A small self-supervised image encoder, trained from scratch.
Model: norm rmsnorm, num experts 32.
Data: trained on photos of arthropod specimens (BIOSCAN-5M), 97500 training examples.
Rows from expert 2 of block 3, named by matrix and row number. Rows with one number belong to one neuron. Each number is 128 + 24 x the weight over the matrix's rms, rounded and kept within 0 to 255. All counts start at 0. Numbers have three digits each.
# up: expert up (model.blocks.3.mlp.up, 32x192x192), inputs 96-191
# down: expert down (model.blocks.3.mlp.down, 32x192x192, transposed), outputs 96-191
up.58:141136134123132121126131126129127122129132116144124127119122130131129120113136120135117128137123126135116131127124115129125124114125124126134122119125128124119124123126133119128146131120124115111133136122127122130132134133131133128127119132117128137135114135143119124128123128120125118125
up.60:167170255000212255165255255000074000255000000255000000169154152089255027000159000255119116255120201076076255155177000199092000000000121152255000000224037205099225000000152000140255255061091000002255241159167000255140208062255143022255162167000000255134000002255000000000000108000000173059
up.63:128126129128127129124131122127130125128129127131125129124126127124127128129130128128127126131128122128136127125128125133125128127129126128131126128126126123128129131129131128126130128129127125130128129132127128128126124129128138127129128128123124125133129128130124124129127126130127128129
up.67:140142143122156122133135128119116110116132128151129124116117135124152115112139119131123127128123127134126131133118096149124105109098122116128129121122116120126138123119127130130149129128135125121122128132137112112129119119136126128135117128112118128122124128157121124127119119123121101128
up.73:128129134126133131128132125125124126127125126132129127124128132125132127129130124128128126127132130128125132131121122129126126127122126126131129127128124122127133126128124128127134134127132126126127130129130121125129128125130128128129123127125117131125123127135126120124119129127124122128
up.76:127127128127129127130131125121130128125125127130126127124128128127130126126126126126129127126127126127128130127130126131125125128126126127127128129128126125129129129130130128128129128126131126126126126129124124127129129126130128125128123126128125125125129130129126125130125126126125123125
up.80:132135135121129140127143126126119105123127124138125124121121130124137109115140111129120121142120139129115129132129119129118108107103127109131123123133123120118129126134117122133143138118135129131122123111126113119142122102139130130122112134115123135130124120160110126125119121115115112125
up.84:128132135122134135128142130124135126134125126133133131122129129119130130129130121129128129130129129129131132138134125129127125125116126126132123127130126124127127132130127125132129136126124127123129125125128124128128128126133116131126128129126120135136124128132122126120115132125123126131
up.87:131140143121133133127144129122123112106130123179109125118131146120149106129150108144115119138128138131093125130108111123113116100102125124130121119125103113106141130129121131118159158120139119124121138128124114112150136127142128133122094132121113143134123127178101122128113128127113097112
up.88:118155137090146136121194147097115079070110105168093140109137139080172096124152051135125080138104143139111145139099094135109048054066080118147123101136099101060139133149107126122180128095114137089097144136159090099138133087138161128100084153061058125134099127193062100129050109138105072116
up.98:133140134106129134131133137120123104125134127137117130107121132101133128125138112126124118127125118135128128133125115129125106108118122119127109115124119122119124124130121122127130123106125113113124127119134114118125115103129128130120116135104119130130100124145101125123111114119123116120
up.99:127131132124129130131135130124127125126127128128128129124126131120131125127128123128129125127127127128128128128130125132127122126122127125129126124128126126126127126132129129127128129125128126126125125131128126125129124122128127127126125127123127127124120127129125127123120125127126122133
up.111:124187158059178109105255144100139021104121094197104138069083128134156111054133026126082094145059128180114143105163018161069050011000115082154088054097146092080134084156162077165149119085071093063142156093116065118122124106193177162099034154000047123147095173168000086116094132032111070138
up.122:126128131126127126128130127125127127126128130131126128127128127128131127125129123129127127126125127127127125126124122128127123126120126123128128126127127122127129124129126129126129128129128129128126127126131122125129128127131130127128126129128121131126128127131126128127123126128125124126
up.125:129132127118131126131132126125123125119123127129128124127129130120133126128128119131128122126123126127123133128134129127126118122125127126129126128134128127130126125128129128125127128117132130122127124126125121126134122123131128123124125129121117125129126124128124121123118125128125126126
up.131:116133139095161129129137128104116109086113114137131131109113140104161112112132097119120090129128116142109116139099068130102099096069128118121133113118103105092140121125149125120141124112127110106122115122144072115112141123163166123123083115088060129140117126147108093110079126087104101122
up.139:133139137117140137120136125119126118124124118134123121119130130117142129120131122121133118132122126128122138135133116136120123125114125127131127126129123128126137109124134124131132134124128121122128125130123119126127128114146115124123117128108124125123117124133119111127118129106111124126
up.141:126131133126133130132131129127127128128129124132125127127127129129129126129129127128128128129127126130128131128127123131126129128126125124132126127125125125126129129127133125132132131127131126128128131131129126127130127126129127129129125129126127126127127129132127127130123127124127130134
up.144:154171143095183117082164113123133090124113082183129124095111147098148095089127086156084096167122147158068137120123089119094118078071111107168106087122149117082112061102128074115190116100104079067162165092123096155137164134167150140115091139076100138115076143202076086113082157108131106120
up.145:127128129127129132129131126127129125126129124129129130126128128123131127127127126128127124127127125130129128127128127130124126124127131122129125129127127126126130126130128129127128126129131128128128127128127128126128128127132131128125124128125127125127128128131124126129129126126126127126
up.146:128131128123127128130131127125127123123129127129127127121124130125130125127129126128128124127129127130124129125126127129124127122126127124129124127128126125127127127130130124129131127125129123122127130126126126126127128128130129129125125126123125125127127130132120124128125127124125123128
up.158:126128133122125132124132129123127126126127125136124130126126130126133125128127122127120126130127128128127127131126120134127127124120129129131127124130124126125130126131120129130134131125129126123128125126132120124129130126131129128127120127126117134123122127133123128126123126126127118125
up.159:131130140112132137137139130114124119120129120146132127118129126097143131109114114117107125130119104133126140139130092143117110107100114128130129125119131118127140110142124129134136122137117121114127120123137106122135121109131124116115119137106105131120104122143114118119116111124107117127
up.163:125166165050152162116214116130143039139118089144112133094152148097182077103132028141049091157139148116060150161155068137101066052000076098165112103137124117095148087205092107142170196114140145103097088098089029063161113019186096097117057115073076157061024126219043095094076087057072068119
up.167:129128133128133130124137135126131126128132124130125131122128126128128123127129126128126130131129121132134134125130125135129127126127126128133125125126126122128128131130133130129131129130124130127125127131125126129127124127128140128129124128125127129132127131129123128129128125132125124133
up.169:130127133126128130133131127127125127127126123134125131126129132130127124129127128130129128132126131128130135126130127126126128128126126131131129128133121126130129132127132127129128130127130127129129129128133127129131127127129129131128130126125121130132129127128127127128128127128126127132
up.173:134137148119131130133144139124134117123133125132119128121123127125128127131136128129127128131126113131142139124136125143131127126126118130138122123118124113126119129130139127130140128112127119128126127130125125126126122126127145130135124130122123121137129130134097125132118122124126130127
up.179:129131132125126130130136128125127125127128125133128131127129132123129127126129125129128126131127132130127132130125127128125122127125125128129128126130126127127126129131131127132132129125128127126129131129136126128129129130128131130126127129124123130131126127132125126128124128129127127129
up.180:135153201095142119141144159056102000102103116144104104099061128158172094117170074145122096112074144135104112130123103174137107083028131112135096088118114112127147109135139090155125147109133087142106115102171038085110091125150113136116087126109097138117125105199055099146087108055047049093
up.183:125129134125135132121131126122131126125125124128123128122125131115132127124124125127123126129131122129130128127127122134119120123123129119128124127123127123123133125131124127126130128125128128122128124133125124125125127123130134120122120126124124125124118128130123124124124125124125126127
up.185:137145142113134139124137126116120114114123121153123122127120147119143130115131089131126122126120132134114134135107096151116096121097116129147126115129122109121130109132128123135163129126122118120127129128145098117136125121137120130127115134118111135123110125162107115144101121122117124119
up.188:129129132126128128128129127122131126126126124130125125124128128124130125122126126125122121128124124128129128127128124130125122126125125122129129130124128126126128123130129127127130126128131126125128128128125123128127128128132134123125124126124123125131127131129125120128127126126125125125
up.190:128133128121127127127127131123129123124128124125130129122125131119128122122131126125123125129123127128120127125123126128126121118126128126128124124126125126124126129128126124135129124126127125125128130127130124127126129124128130129125126127123130124123119126131123126124125129124123118129
down.58:130130118112120108128125110109135133130126139132116145136117118126133138118135123127128126124122113133127122135138138126121133123140149132125130126127131128133132140130131131134129123116131126118112136109131140121123128149132141132128139119129132132127129123120132131132118137128126112124
down.60:234118090040104028126065059097115216255128229157077051146035077144165071000255159128082184006107173151107034124124100147058072065167167157111151045150117108113205167150118178140178069033099100163099166041098026040103150255155224090188110100228170231086125000027188191156094091155150021193
down.63:126129132128129128131129129127130127128128125129131130130127127129126130128127125128128125130129130127128126129132131129130129127128129128127126125129126127129127129127125126128125127126127129127128126128129128129127128128129129128127129132132130131128126127124126131125129129127125127129
down.67:133130120133122110144121134132111113122138120119139127138121123140121126122113120142131122127115131130127130145139132126130118124134126105128116134128136124129133130134129124124128118134126127128127130123131126127134127119138111145123133135140134149142125136136127141128123121134119120125
down.73:125135127135129120125119130127126138131132125126129132139130125135131128125127127128133131119134130129133128125130129129136124132128124131127130122128125122131134129130120131130127124123126131125117129128127121122131126129120132125132125128131138130129129123127135134129128132131132124134
down.76:127130127128130125130124130126129127128129127127128130132126127130128128128128125127128127129129130127126126130130131126131128127126129128128126126130127127127128130127127126127126128128126129129127125129129128128126127130129129129128129132131131130130128128125127129126129129128124127128
down.80:102116102143143139078112097129137151160149116081114149143141130120141134110152139114137158109124152142093096096113149145129136128129114148131162144112110150132136123129123167109157129145132119098134143172101126132115187135134119119146143123129136085077124147101135135148156119124150144151
down.84:132128129129126126132135125127128120127132133128129124128129128120127123129131128125130129124131122134124126131128133125126126128133131123125132131128130130129132134128128128127128121127131130127128133129129135135123127152133127122128128125126122128133124129116128131130121126132129129128
down.87:177126125134128089117115102114116123155152123102141122151128095139125179085129124101177137117142139123153109144142138095131120140130122135110134125141100121131145141135116147137111109087120115124106072099149128105120133174126105116133134110134141167132129114086131150146136119144141085163
down.88:152109131106130143142138115130131113109130167151083131121120125111121137129150118134144110130163100161106126121145113136092152170125155165112151152103139145125110122120159122123118095168137122135065125113137129113097124156141132143130123110124144110146105139133145119119102118091118106092
down.98:090124116136129089132104117161127149127153064120143144136129119157142101133111115143129143141126157111162125114135115127154113107106146132122123117145104132175125123106115135145133130109103116110152134129142130113147136122110131118138115136112144121131151127139136132143168159127138136166
down.99:131129126128127128127129128127129128127128128128129128126128129127128127129127128129128128126126124127129127130126125127128128127128128128129126126130128127129127126128128129126128128124129126129126128124129130128126127125128127127127130128126129127126126129127128129127128129127127129127
down.111:177169106112129165060115174179118089116173210177093081093128146124115143164134110074120127129138161153144103098109102134100097097092097148096108118116129141081151111116109142154171146092124115170040116135098137141135125089065073133073062124205098160117086108183143154163120053174127152082
down.122:128129127129127125126127126127126130128129127128130129129128127130130129127128126131129128129127129128128129128130128128129128126128129128130128129129129127128128129129128130129129126128129127127132130129130127129127131128127128127128126127127128128127128129128128127129130127127130128130
down.125:126130121126129126127133127125129125125128129131128129128126126124126127127128127126127124130129127126123125128130130131130128126132131128128131128129131129129127128128128128129127127127130130125129128128129131129123129130131127131126129129129130129128128125127127130127126129131123131126
down.131:124129160104124133132154111103172126081138125116142164133149155115096114105146121135140149118122113135146120116133129115137137164130126169142126097131110138140108099140104123125117092110129114127111116108128162138119108166130138124131127133137165129115106139124117146129155142106117126132
down.139:130126128130130132131126128120133123129125136126126125122135124124134128129124131119130123123137129123123135126130126131119128131132126130125128130130129133131121121124131124129124125126132129126124131129132133126125126127128130133127123114129126127132130130121124126125122123127119133122
down.141:130128128128129128129130128127129128127129131127127131129127129127127130128129126127131127126128127131129127129128129127128128129129129129126129128127131129127128127129128128128127126127128128128124125126129129125129126128129127130128130129130129128127125127126129130128128128128128127129
down.144:104137108123157015159127106097117152106116103118143126145051105186197126078165093144153147118118145154139152110207161124168117153130161116127156117161138142172184175144121130160179136105145166080092178107108143175141150180194143143163144107108136118164149144099163134149141135140144100156
down.145:128128128128129128129126127126130128127128128128127130129129128128127129126129126126128127127130127127128127128130129127128129126127129128128127127128127127128127128127126129127126126127127127127127126128128130128127128129128129128128130129131130129127127127125127130126128129128126128128
down.146:127127127128129130129128127130129126127127126127128128129128125130128126126127130127129128127126130126129127126129128130128128130129126128129128128128127129130129126126128126128127130129126128128130127129128129128127127128129128129129126127126126127128130130128125127128128129128129129127
down.158:081148118148160099151116130129150146130152101107156146169120104138141098124119116116160126137148112138120122124146152134170131146070086116144134096125062101157163140103099126107126106137132133116114093159137129156140127126136142129138156153136151116122109124112130159128141136129132093158
down.159:137148097098153174122141129112127127097084203157037141044090106075111138186160112128127109071179066144074123079122126174061159156210195161111127125107187174100068103137167132134137123163164145055100132107115190115080146152165150154113132099098129060118130112106152100121080138099079108058
down.163:008067062121200165190020000036218125125255198104161255210146117048104165000134255027255255093064157192224075039029100207218022230105000249086192110114000116255142040112030255000002000012216040035227014255100255222086131128116000092054255003134196051005000142083166255155222103145248087132
down.167:130125128127127127130130127128129126128129127128130129131129127128125130126128127126129125128129128129129126128130130127130125129128127129129130126131124130130127127128126127127125125123129130127129127126130128130127129130130124127128128127130129131131127126125128130126129128128127128130
down.169:129128128129128126128129125127127129129128129128125126131127128128131129126130128127128131126129128128127127128128129128128127129128126128128130128127127129128130128129127131127128126125127127127128126127128126126128128132129127126128129126130129129127127124126129129129126128130129125129
down.173:124122126124127128132129126125126130132124124132130124129130133125125126129129126127120124129131124129130129126127125134125125127128130131135128127129132135128127124127136128124133128131128133123127128124128122126128128127133128130126126127128123129124128123126125124127121130130121125128
down.179:130127127127128128127127127127127128130127131129127128126128125128130128129129130128127131127128129127128125129129130129128128126131130129128128130130127127129128128129129130127130129126128128128128128128127128126125129130129129127128127126128127127127129128127129127129130128129130126129
down.180:163122100196106071093093070162123122163182145104237135121143128146106181129130067135176124116122107131114115143137093089089167089107113114146101166106145114144102110159084215094153100111132136113044154138210151100093154113085146105183091122132116087103130142082123130151134078120138106230
down.183:128126131125128130130131123127130127128128127128126124128129129126123134126126124125128125125132126132124127127127124129122130128135129130132130125129135132127123126128129126127128122126130126125129129124127126128126131130128123129127130124128123131126123120126126130129125127127127128128
down.185:143119129117127132133122124132134120121135140125118130123124133112123122129143130121135149123133118139132123129128124127130124130153121137135128133123108121125126126124130132124124120119124113141135127126121143120129118139108119127117146118130138123121120124123137140133133123125129116121
down.188:127126127125127128127126127127132126129129127126129129128129129125125129126128127127127127129130128131126127127131128126128128126131128128131130127127127130130126127127128129127128128128129127127128131127128129128127127128128127128127127127127125127127128128124127127129126125127128128126
down.190:127126126126129142121128124126129127131129132121127129123135130122127128132130129120130132124127126127130124123127127130127125130125125133124131134125126132128131126132125133123128132124134126127124129135126124130121133127128127123126126122130125126123124130128134125128132129126128132128