From a checkpoint of a small self-supervised image encoder.
Data: trained on photos of arthropod specimens (BIOSCAN-5M), 97500 training examples, 12.7 epochs.
Rows from block 4 of a small self-supervised image encoder, named by matrix and row number. Rows with one number belong to one neuron. Each number is 128 + 32 x the weight over its row's rms, rounded and kept within 0 to 255. All counts start at 0. Numbers have three digits each. After the name is the row's rms in percent of the matrix's.
After each neuron's rows are labels from the 100 images, of 14976, where the neuron reaches its highest value: "responds to" is what is common among them. Only what is clearly more common there than usual is listed. The data: photos of arthropod specimens (BIOSCAN-5M).
# fc1: MLP up (model.blocks.4.mlp.fc1.weight, 768x192), inputs 128-191
# fc2: MLP down (model.blocks.4.mlp.fc2.weight, 192x768, transposed), outputs 128-191

fc1.154 101:106126116156095141124130133104112100075059150133114125134145087131125081136111123131115105074081115205082111162100141124125155146148123115121139050111137090064113147148097051145096136091141123
fc2.154 123:132187154146114150133135134143109192146112124129124102130057100135196131147068163151147133086129123107163097160189127093136108116178106144162111099180096124160213161103134213191167115199117116
responds to: order Coleoptera

fc1.511 098:110154114140083107106107194121136088074091197122134094175164116091141113150133132182102123118071109142139119090144106204149111156127138111110141185092183122144145179059118157091070145140118111
fc2.511 094:092127117097084162159101094190119166145123103114165043145110101157138151103090084127088084058116098089092077096148117076102142114140098131109126137176077106090180129116164175162113107208136110
responds to: order Coleoptera

fc1.34 094:158120120104103079113079101121070090154148090188077124128118107115075131059142147118166092131153069151099149196101155143152115159151102153128102121145116123155138160096085137122146145141128162
fc2.34 120:143161098098122131136147140158151169097147078201208107097080123157140139104125119123162155156094153139136157154157169077127138155079154141105139158112154070146139170174147161164127121147153130
responds to: order Hymenoptera

fc1.65 104:105135104123107102170150139084088111054120113169145175036092124138137069077114118147157122086136165157139078130149108137126155096054168153108136124116143143150114140104178180139121096095136145
fc2.65 110:198140105112182146136142167105164124114118112112126184126128209127122109115140114093108138222118167157092125137100117156121147189098112094080159148100137148103136164090134126180108130162152124
responds to: order Coleoptera

fc1.278 098:124120128119180174093115114120158133140168188152162178127125125078086140091135150135133115122112117153132091116149162118129093173070124113083136100088130128105109160147134103129140056165103098
fc2.278 147:078133089135068148132073125178080175110110139179137077138110098081145140118130149125112107151096131098122102122201172059162176146141155113174107142106163107107139138151141194183106105203138082
responds to: order Hymenoptera

fc1.223 088:109102087159111129159129164108099068099137171110120161078093125169153156171106147152070202164099082129097158118083139141167108090148162177125107139079097123188137131099130143131128052131115132
fc2.223 077:132124093104178126169129167162075140128127133167129142116125131181125134151130158175178103131178120135143143102080022104123156096122142151080207145053156142150178128137107117126116116213177148
responds to: order Lepidoptera

fc1.533 100:109155147136141109100129098075133106091091183125065116165109135101134112079160152112104130084157110161103090102088165167147137121154075134183152100198165103114134129165156054150164145154134177
fc2.533 094:133116092159111172122146085139162157157145111146164108140157127155129113160108132182178152141104115135122170144084100101147129110141098127108133106016094115105115158093038156125103121101206099
responds to: order Hymenoptera

fc1.77 089:076144148162170114127120087126146080108145211091192156158180136076098111130171182077054126105054146146115151160146087120108181123046141123148161160153167135133145098108117166098130160125199106
fc2.77 094:125125159077114154142093139098115109140120127137082150157128096193147150149103056185151160143197101145147116124180118153095135118133094126104188153137144092150143164103127092134122172151170152
responds to: order Coleoptera

fc1.528 108:122114102170134126142099093151077066055100130064118164103097127066102086101113070092149126121183111179139105129093103142172101124104148073104121140150155173199158126057154114104154120097116089
fc2.528 104:101053167169138156117194189132117099135123150093119121089137171110169143163115102122165139118156121109108135086180104143112211131166176123152142111049110163169138124061120080098165094078119118
responds to: order Hemiptera

fc1.395 091:117145131074146121116165124119100083085129138159110174132179115115113086155158109097147104174158152094166118151165112129097140151134071124059114112168080142073155158094088093089121158130140147
fc2.395 116:109170162131138127150155170170140088096099144133150124102090155074114091108169163106106229135111152149162180145088194134140157121098174127193178151123152135126096154163184173154119113173137137
responds to: order Hymenoptera

fc1.14 101:163112046115149081131128113152112137176159079113108127155126122188147109141103178146166094103162079130111125129103125130169120125196167049106142088126082080175109169112155109060139132098095141
fc2.14 091:162209146197066126161148124051144156175107122086102085148130070123177134088116109151127141102149109139163141063132084161105096128163153120126199146110112082121133105126123166101135125151084185
responds to: class Arachnida; order Hemiptera

fc1.594 093:095102101090130108081163126108054096150114172111119166149090086168104101085101146117123108093152183162183122096099111116136137185107148133108117132086121102137090130085155104182183107126078119
fc2.594 132:173115118137076120120123113052100125171059095107069131191150128069160117128130085150137194160151097125207116138146106103150125125193121147114140099151085084171166108093092145147150109100065155
responds to: order Coleoptera

fc1.697 095:184098107127167117088130094136070108116131121168126159114124128131112127113179174162164136177098133122134119159071109138195131186129117166097154110041139081113140188074088124119141107095143165
fc2.697 145:144083174161161173175104148128150090121168043112112199122134170159151175090152127121108125128139092107108122175185102150125133077082107134098139211177138133103171139139176090164132132091114157
responds to: order Hymenoptera

fc1.566 111:107142164132147121081118110159075150169083182137151114099068134167084150140123130176072133188101148113181031116089126134104094115097119111106112120122107120116143197062118123122126151138156107
fc2.566 104:114161121101147106159121149107123104142150142099124120074119109124144118103142140112117116114062167134135130100150128111108147110123133082142150121205105124137191166120183139184118121194117115
responds to: order Coleoptera

fc1.370 102:152100115139135198114105108086095066086099104122132177148144143140159123167061120093126081072137118175118077120091111186112138126093118086095139090183132195190136129137157069105173102096051119
fc2.370 081:149111150144119137125164161130122108132136087108119072146121124115151092142070152153137068061162121107073137061164047155073134094173176126123188166078098159204166123059135120111114136149126160
responds to: order Hemiptera; class Arachnida

fc1.220 110:071127095165185125125112120151140146109121105129167114096079137154119166152116161174134107120140155093140088076132105146120111151121158118129140135130167133124163162041166176090082123110124102
fc2.220 105:179165075094068103155082098089104089133098092116095101141121125124172117104144080123120169116130124134213087119117106119103108108151113155082160174156115048109152127146115132155097128113179099
responds to: order Coleoptera

fc1.475 104:118155087111125118099168143143164076125119097105164070079105110171208154136146144172093096102133154134109142089078098146055137128155125108147151124166145146099166214121079131161105136107073133
fc2.475 106:149115153139089157153101128100065163104048131141149093119134139130134108069126079131138131103111129148138092028190119172097150102112085124104133111122088108096181137100139154138140107139157144
responds to: order Coleoptera

fc1.500 103:113120128099098129069112126159128101093126209128084083105137164156089085114132168153191140105102146122086098113092106093111107141127205163139153132089167124119143117101179170116041089146108115
fc2.500 097:080117106131123141154090119151145092125123144118172037124097050187130110097097079092065118140089119116082121134164139161110137106134118100128186139190117080106151140119223109128145171098143099
responds to: order Coleoptera

fc1.253 097:116133123152076101150131138145091111088054167163088132136146089102130154152157108078097207218151098159122162142065123175154168133163056069120125124141110090130122131120083091136155132089140103
fc2.253 083:131153125129139142118113132173157179131163110138143106148110118136139131117145138144178222115129099159120173141107144107169117081122100136122185102145119108083088130189071117132137138095163150
responds to: order Coleoptera

fc1.684 095:156132123116095096109132097084066077087137125150028096109133105157115156116185140079150110075164176117099152077073146129122106100130109126098137077125116124112136172151122094128130106117157135
fc2.684 113:119149109163095140146111134113160054110134118167171103097098132104151173122146101147144174151110095183145162152121160106166154116076100110138169112143145030069118188115115115140115160172142175
responds to: order Coleoptera

fc1.340 105:103186104132109147148111123142070177115059126091138157149102114092153134172086182191122120124124062086109112113146137090145125138138168091122118118124112138096206139077157160114136148203124143
fc2.340 086:157192128085086103131119150064159110119185147125108083125167122101113099095142128094098136126098142121170140139150108068114143187131122145123150132148097119150105128176178074133082144196080093
responds to: order Diptera

fc1.372 111:100140155172146120129117127164114186174105142121162137171102148092111100097074194176134068165093104053120129140116123099131094130075088112154138167135195079105146180124155211127102114153164104
fc2.372 097:122191159064125086150080160102161106122145127077090118128124117110165127082137147109099133098120144085154120098159133103060163133142138121078140161158092146159148158151173123149074137193145119
responds to: order Coleoptera

fc1.250 093:154120137143121150099103081162100062054104132055124165099112122092111136130074051107123048097135151094115087143106127198104146133149148136046154123117150119155122116077133186149141096113106092
fc2.250 099:114121146154164125078171178135118111107150087119119148126174190107142098110147139101141113144145155125139147061168122155144234179114121130131145207083165173146194104138144075147165099098130123
responds to: order Hemiptera

fc1.536 092:127153122111108091139139108110175094158157134095125084116151114157115132129094128088165079088154079138116154110159045134117191160103138103147188090127092117105096191131140120136129148079184134
fc2.536 085:063144178149055116162098140121110205132146046109133056237104161103174096101103072150086067133149114092146127138181104154127141147176139144129121148128085121108139120147165154105083129159121106
responds to: order Coleoptera

fc1.540 113:116140099122128152096135147170103111097089163110165083152126122114095104124101152144138151129141176146134091056128115126098099128065154131136153128139148178146141126093179166110066097123111091
fc2.540 099:136138117083080102169074096141099134145126122116150089110101052141144136090142075100076133082091109090167111099141140092115180144122113109144121143177077063109167144111170123166114161108056106
responds to: order Coleoptera

fc1.127 103:081068155127138162129163131125145114086093179131136153100143160067110138167127139152119154108183108140145111164088122175131107112122144105148109075144195096153146121086132154117150133159121097
fc2.127 089:131088118217149108053189103110148077153146144082137095095154122111104151098127126143142186158100101198117121148098126169121063123143158135125156103141129112083161122095131087120152170091101142
responds to: order Hymenoptera

fc1.585 093:120111111062173100106140139135077065086143143111085155114120116127164118121114124121107112083120094174177128128105096151109130163169145174040111140055126130114172196116101107133183132096135108
fc2.585 130:129144137134139146129157175117122070128117142139097156066101133130126139110180116153186179158167166138107157082028118152106119091100147142133166165103165085097080155115154142111166108123135187
responds to: order Hymenoptera

fc1.478 102:155093087162191106143090102135074099075171153100073150123098112057124163098123146188142073078166124154151114121117125150165136163099134108106116110131153140115109119088108138067176121105120107
fc2.478 102:140157159077098109135151208091126065106058086090135134142112105060150114135134131112099142122217146074121135063162106142067118156133181130116179123096127155169155145099124118131092140127127163
responds to: order Hemiptera

fc1.52 110:107122070141094131142086170092094056080068118121118113161126126164076119122157116190102139137112091121099129116098133185131079117141141161114080150156179156116155163082115114110117105123019106
fc2.52 101:075113136144084156110154135163139111156148154086129084160145086147111144072095094106054110079128132074099083103120121110113094096162090126082129118197115116074145099145179103148164099179118117
responds to: order Coleoptera

fc1.40 100:190130132130129099140150110088140116132108128137142134189085137133109111106143147167129096141204078141104091151063133126163123186199092142106180172151145126099127162128098118125197121123115102
fc2.40 096:142162140168107113118100141181176174057098088164165105138099149130155117112142092079159189119103162121096134134164152073136155087094128154139122083126059136097110112152096148160119148125158149
responds to: order Hymenoptera

fc1.718 100:049161131155124124121104154154101136175160175106099155118093139177127172126160126113161181162114117091111091135187094112117134133102102130137151118153155074046126100171132092104189106140095098
fc2.718 106:087124160094143164112066107175131162094160124134120147130120110170130140111117098120124060085128115102131094092169114100102152094119084113105110187123162132097156152138124072136130135114174131
responds to: order Coleoptera

fc1.351 095:142141135083145149169069123142076131075108227107151129130114122156135137113146081148179138138177149089155105077095117140043094154110130053099064075124114130121127132080137168130074117153068145
fc2.351 098:157182052081074110124100077120107155125125107145104150131114059141123133156121147134122133123188153120161113085178116074088064111167149150097110050129133114198201094148107115160101107193105166
responds to: order Lepidoptera

fc1.222 094:073158138068115116162104119167158132155077148111101121056094085153167116123099099064206158107119106108119074082134138145129134166121091054166098104139140080141139148089122123104129133147067173
fc2.222 092:119137127140113145133123101155128143110141142125117098133136112122116127115099103122088119107091123132130114115206131116084095107161128142095120143173163103111186099154194081137109147126150117
responds to: order Hymenoptera

fc1.610 100:137171115140106139103104129111115148132139156072089055209075080105140150100114116167136182078114151154141045119165114129135079120142139071094143110072162098149156158121173140135115092185177090
fc2.610 094:128120124115203110162114100144132118157183157123150158079104142123111140114129203120115094122043130093143173172129151094153157101113116091111137098177081119154102157125150118107113146142099086
responds to: order Coleoptera

fc1.132 101:149114113122128103115134083110093071100122086168078123082156158116121097069178089171148111129149129119082098155117079147109125054097144107127169160167105132077118085100148124165130139164135073
fc2.132 111:113145159064149155166086147141040151153093142125147116152093140121119162094150104113165100103145160120142107119144126165128149100084123109162150181124143157109127130106162137097153089121172206
responds to: order Coleoptera

fc1.487 100:154134152153113192162112166136107181127161208102143161117142197109119146074166196167084153132115123121086131191155145149121156151124143075156115129160141113089176190118207157117131127153139039
fc2.487 098:088175138108149117132150196100138135130111141110129159104115103128134162082140142108124132118152132125124146095159137136105155158131111106132180140171147130091144150115177127128160131212142162
responds to: order Coleoptera

fc1.472 105:111118133169155136102121171159075102140165169104138071082125141131091119147102155121108114120083090120151057110139172134124149153101172111103111119131120115123136130089169185152133122124099087
fc2.472 114:124183142083144099156084108135142144099115165157151143114083097122185127067143109139108173100130105126135123111150145149107163141108129134169129108180145094080156151113204155157147180195099146
responds to: order Coleoptera

fc1.435 100:102128084052113177095120108058136126072112102110053135128177154128076115136136156126103135154155110137140099144112144147147132109099095134123217129155184063055133124158157069162135104162101103
fc2.435 127:145103123142169178159092147168090181165116131114148144159169138117148084152153151148136082085080110151165097133213172089164170130182117112155111098149144172139207055105129132155065102100152095
responds to: order Hymenoptera

fc1.730 100:098108135091106118115108100055101066053146138148054111077095152102045119114124128167139104156132109165157157137070159098124130103162165120072157091124131143148104167110116124100158107103169141
fc2.730 095:154107135093174126108108178114094097116167147166166166023130183102128121070112170076186088169071172121042139128141096124123117116085139171149151156161141138121091163092173110153133143099099130
responds to: order Hymenoptera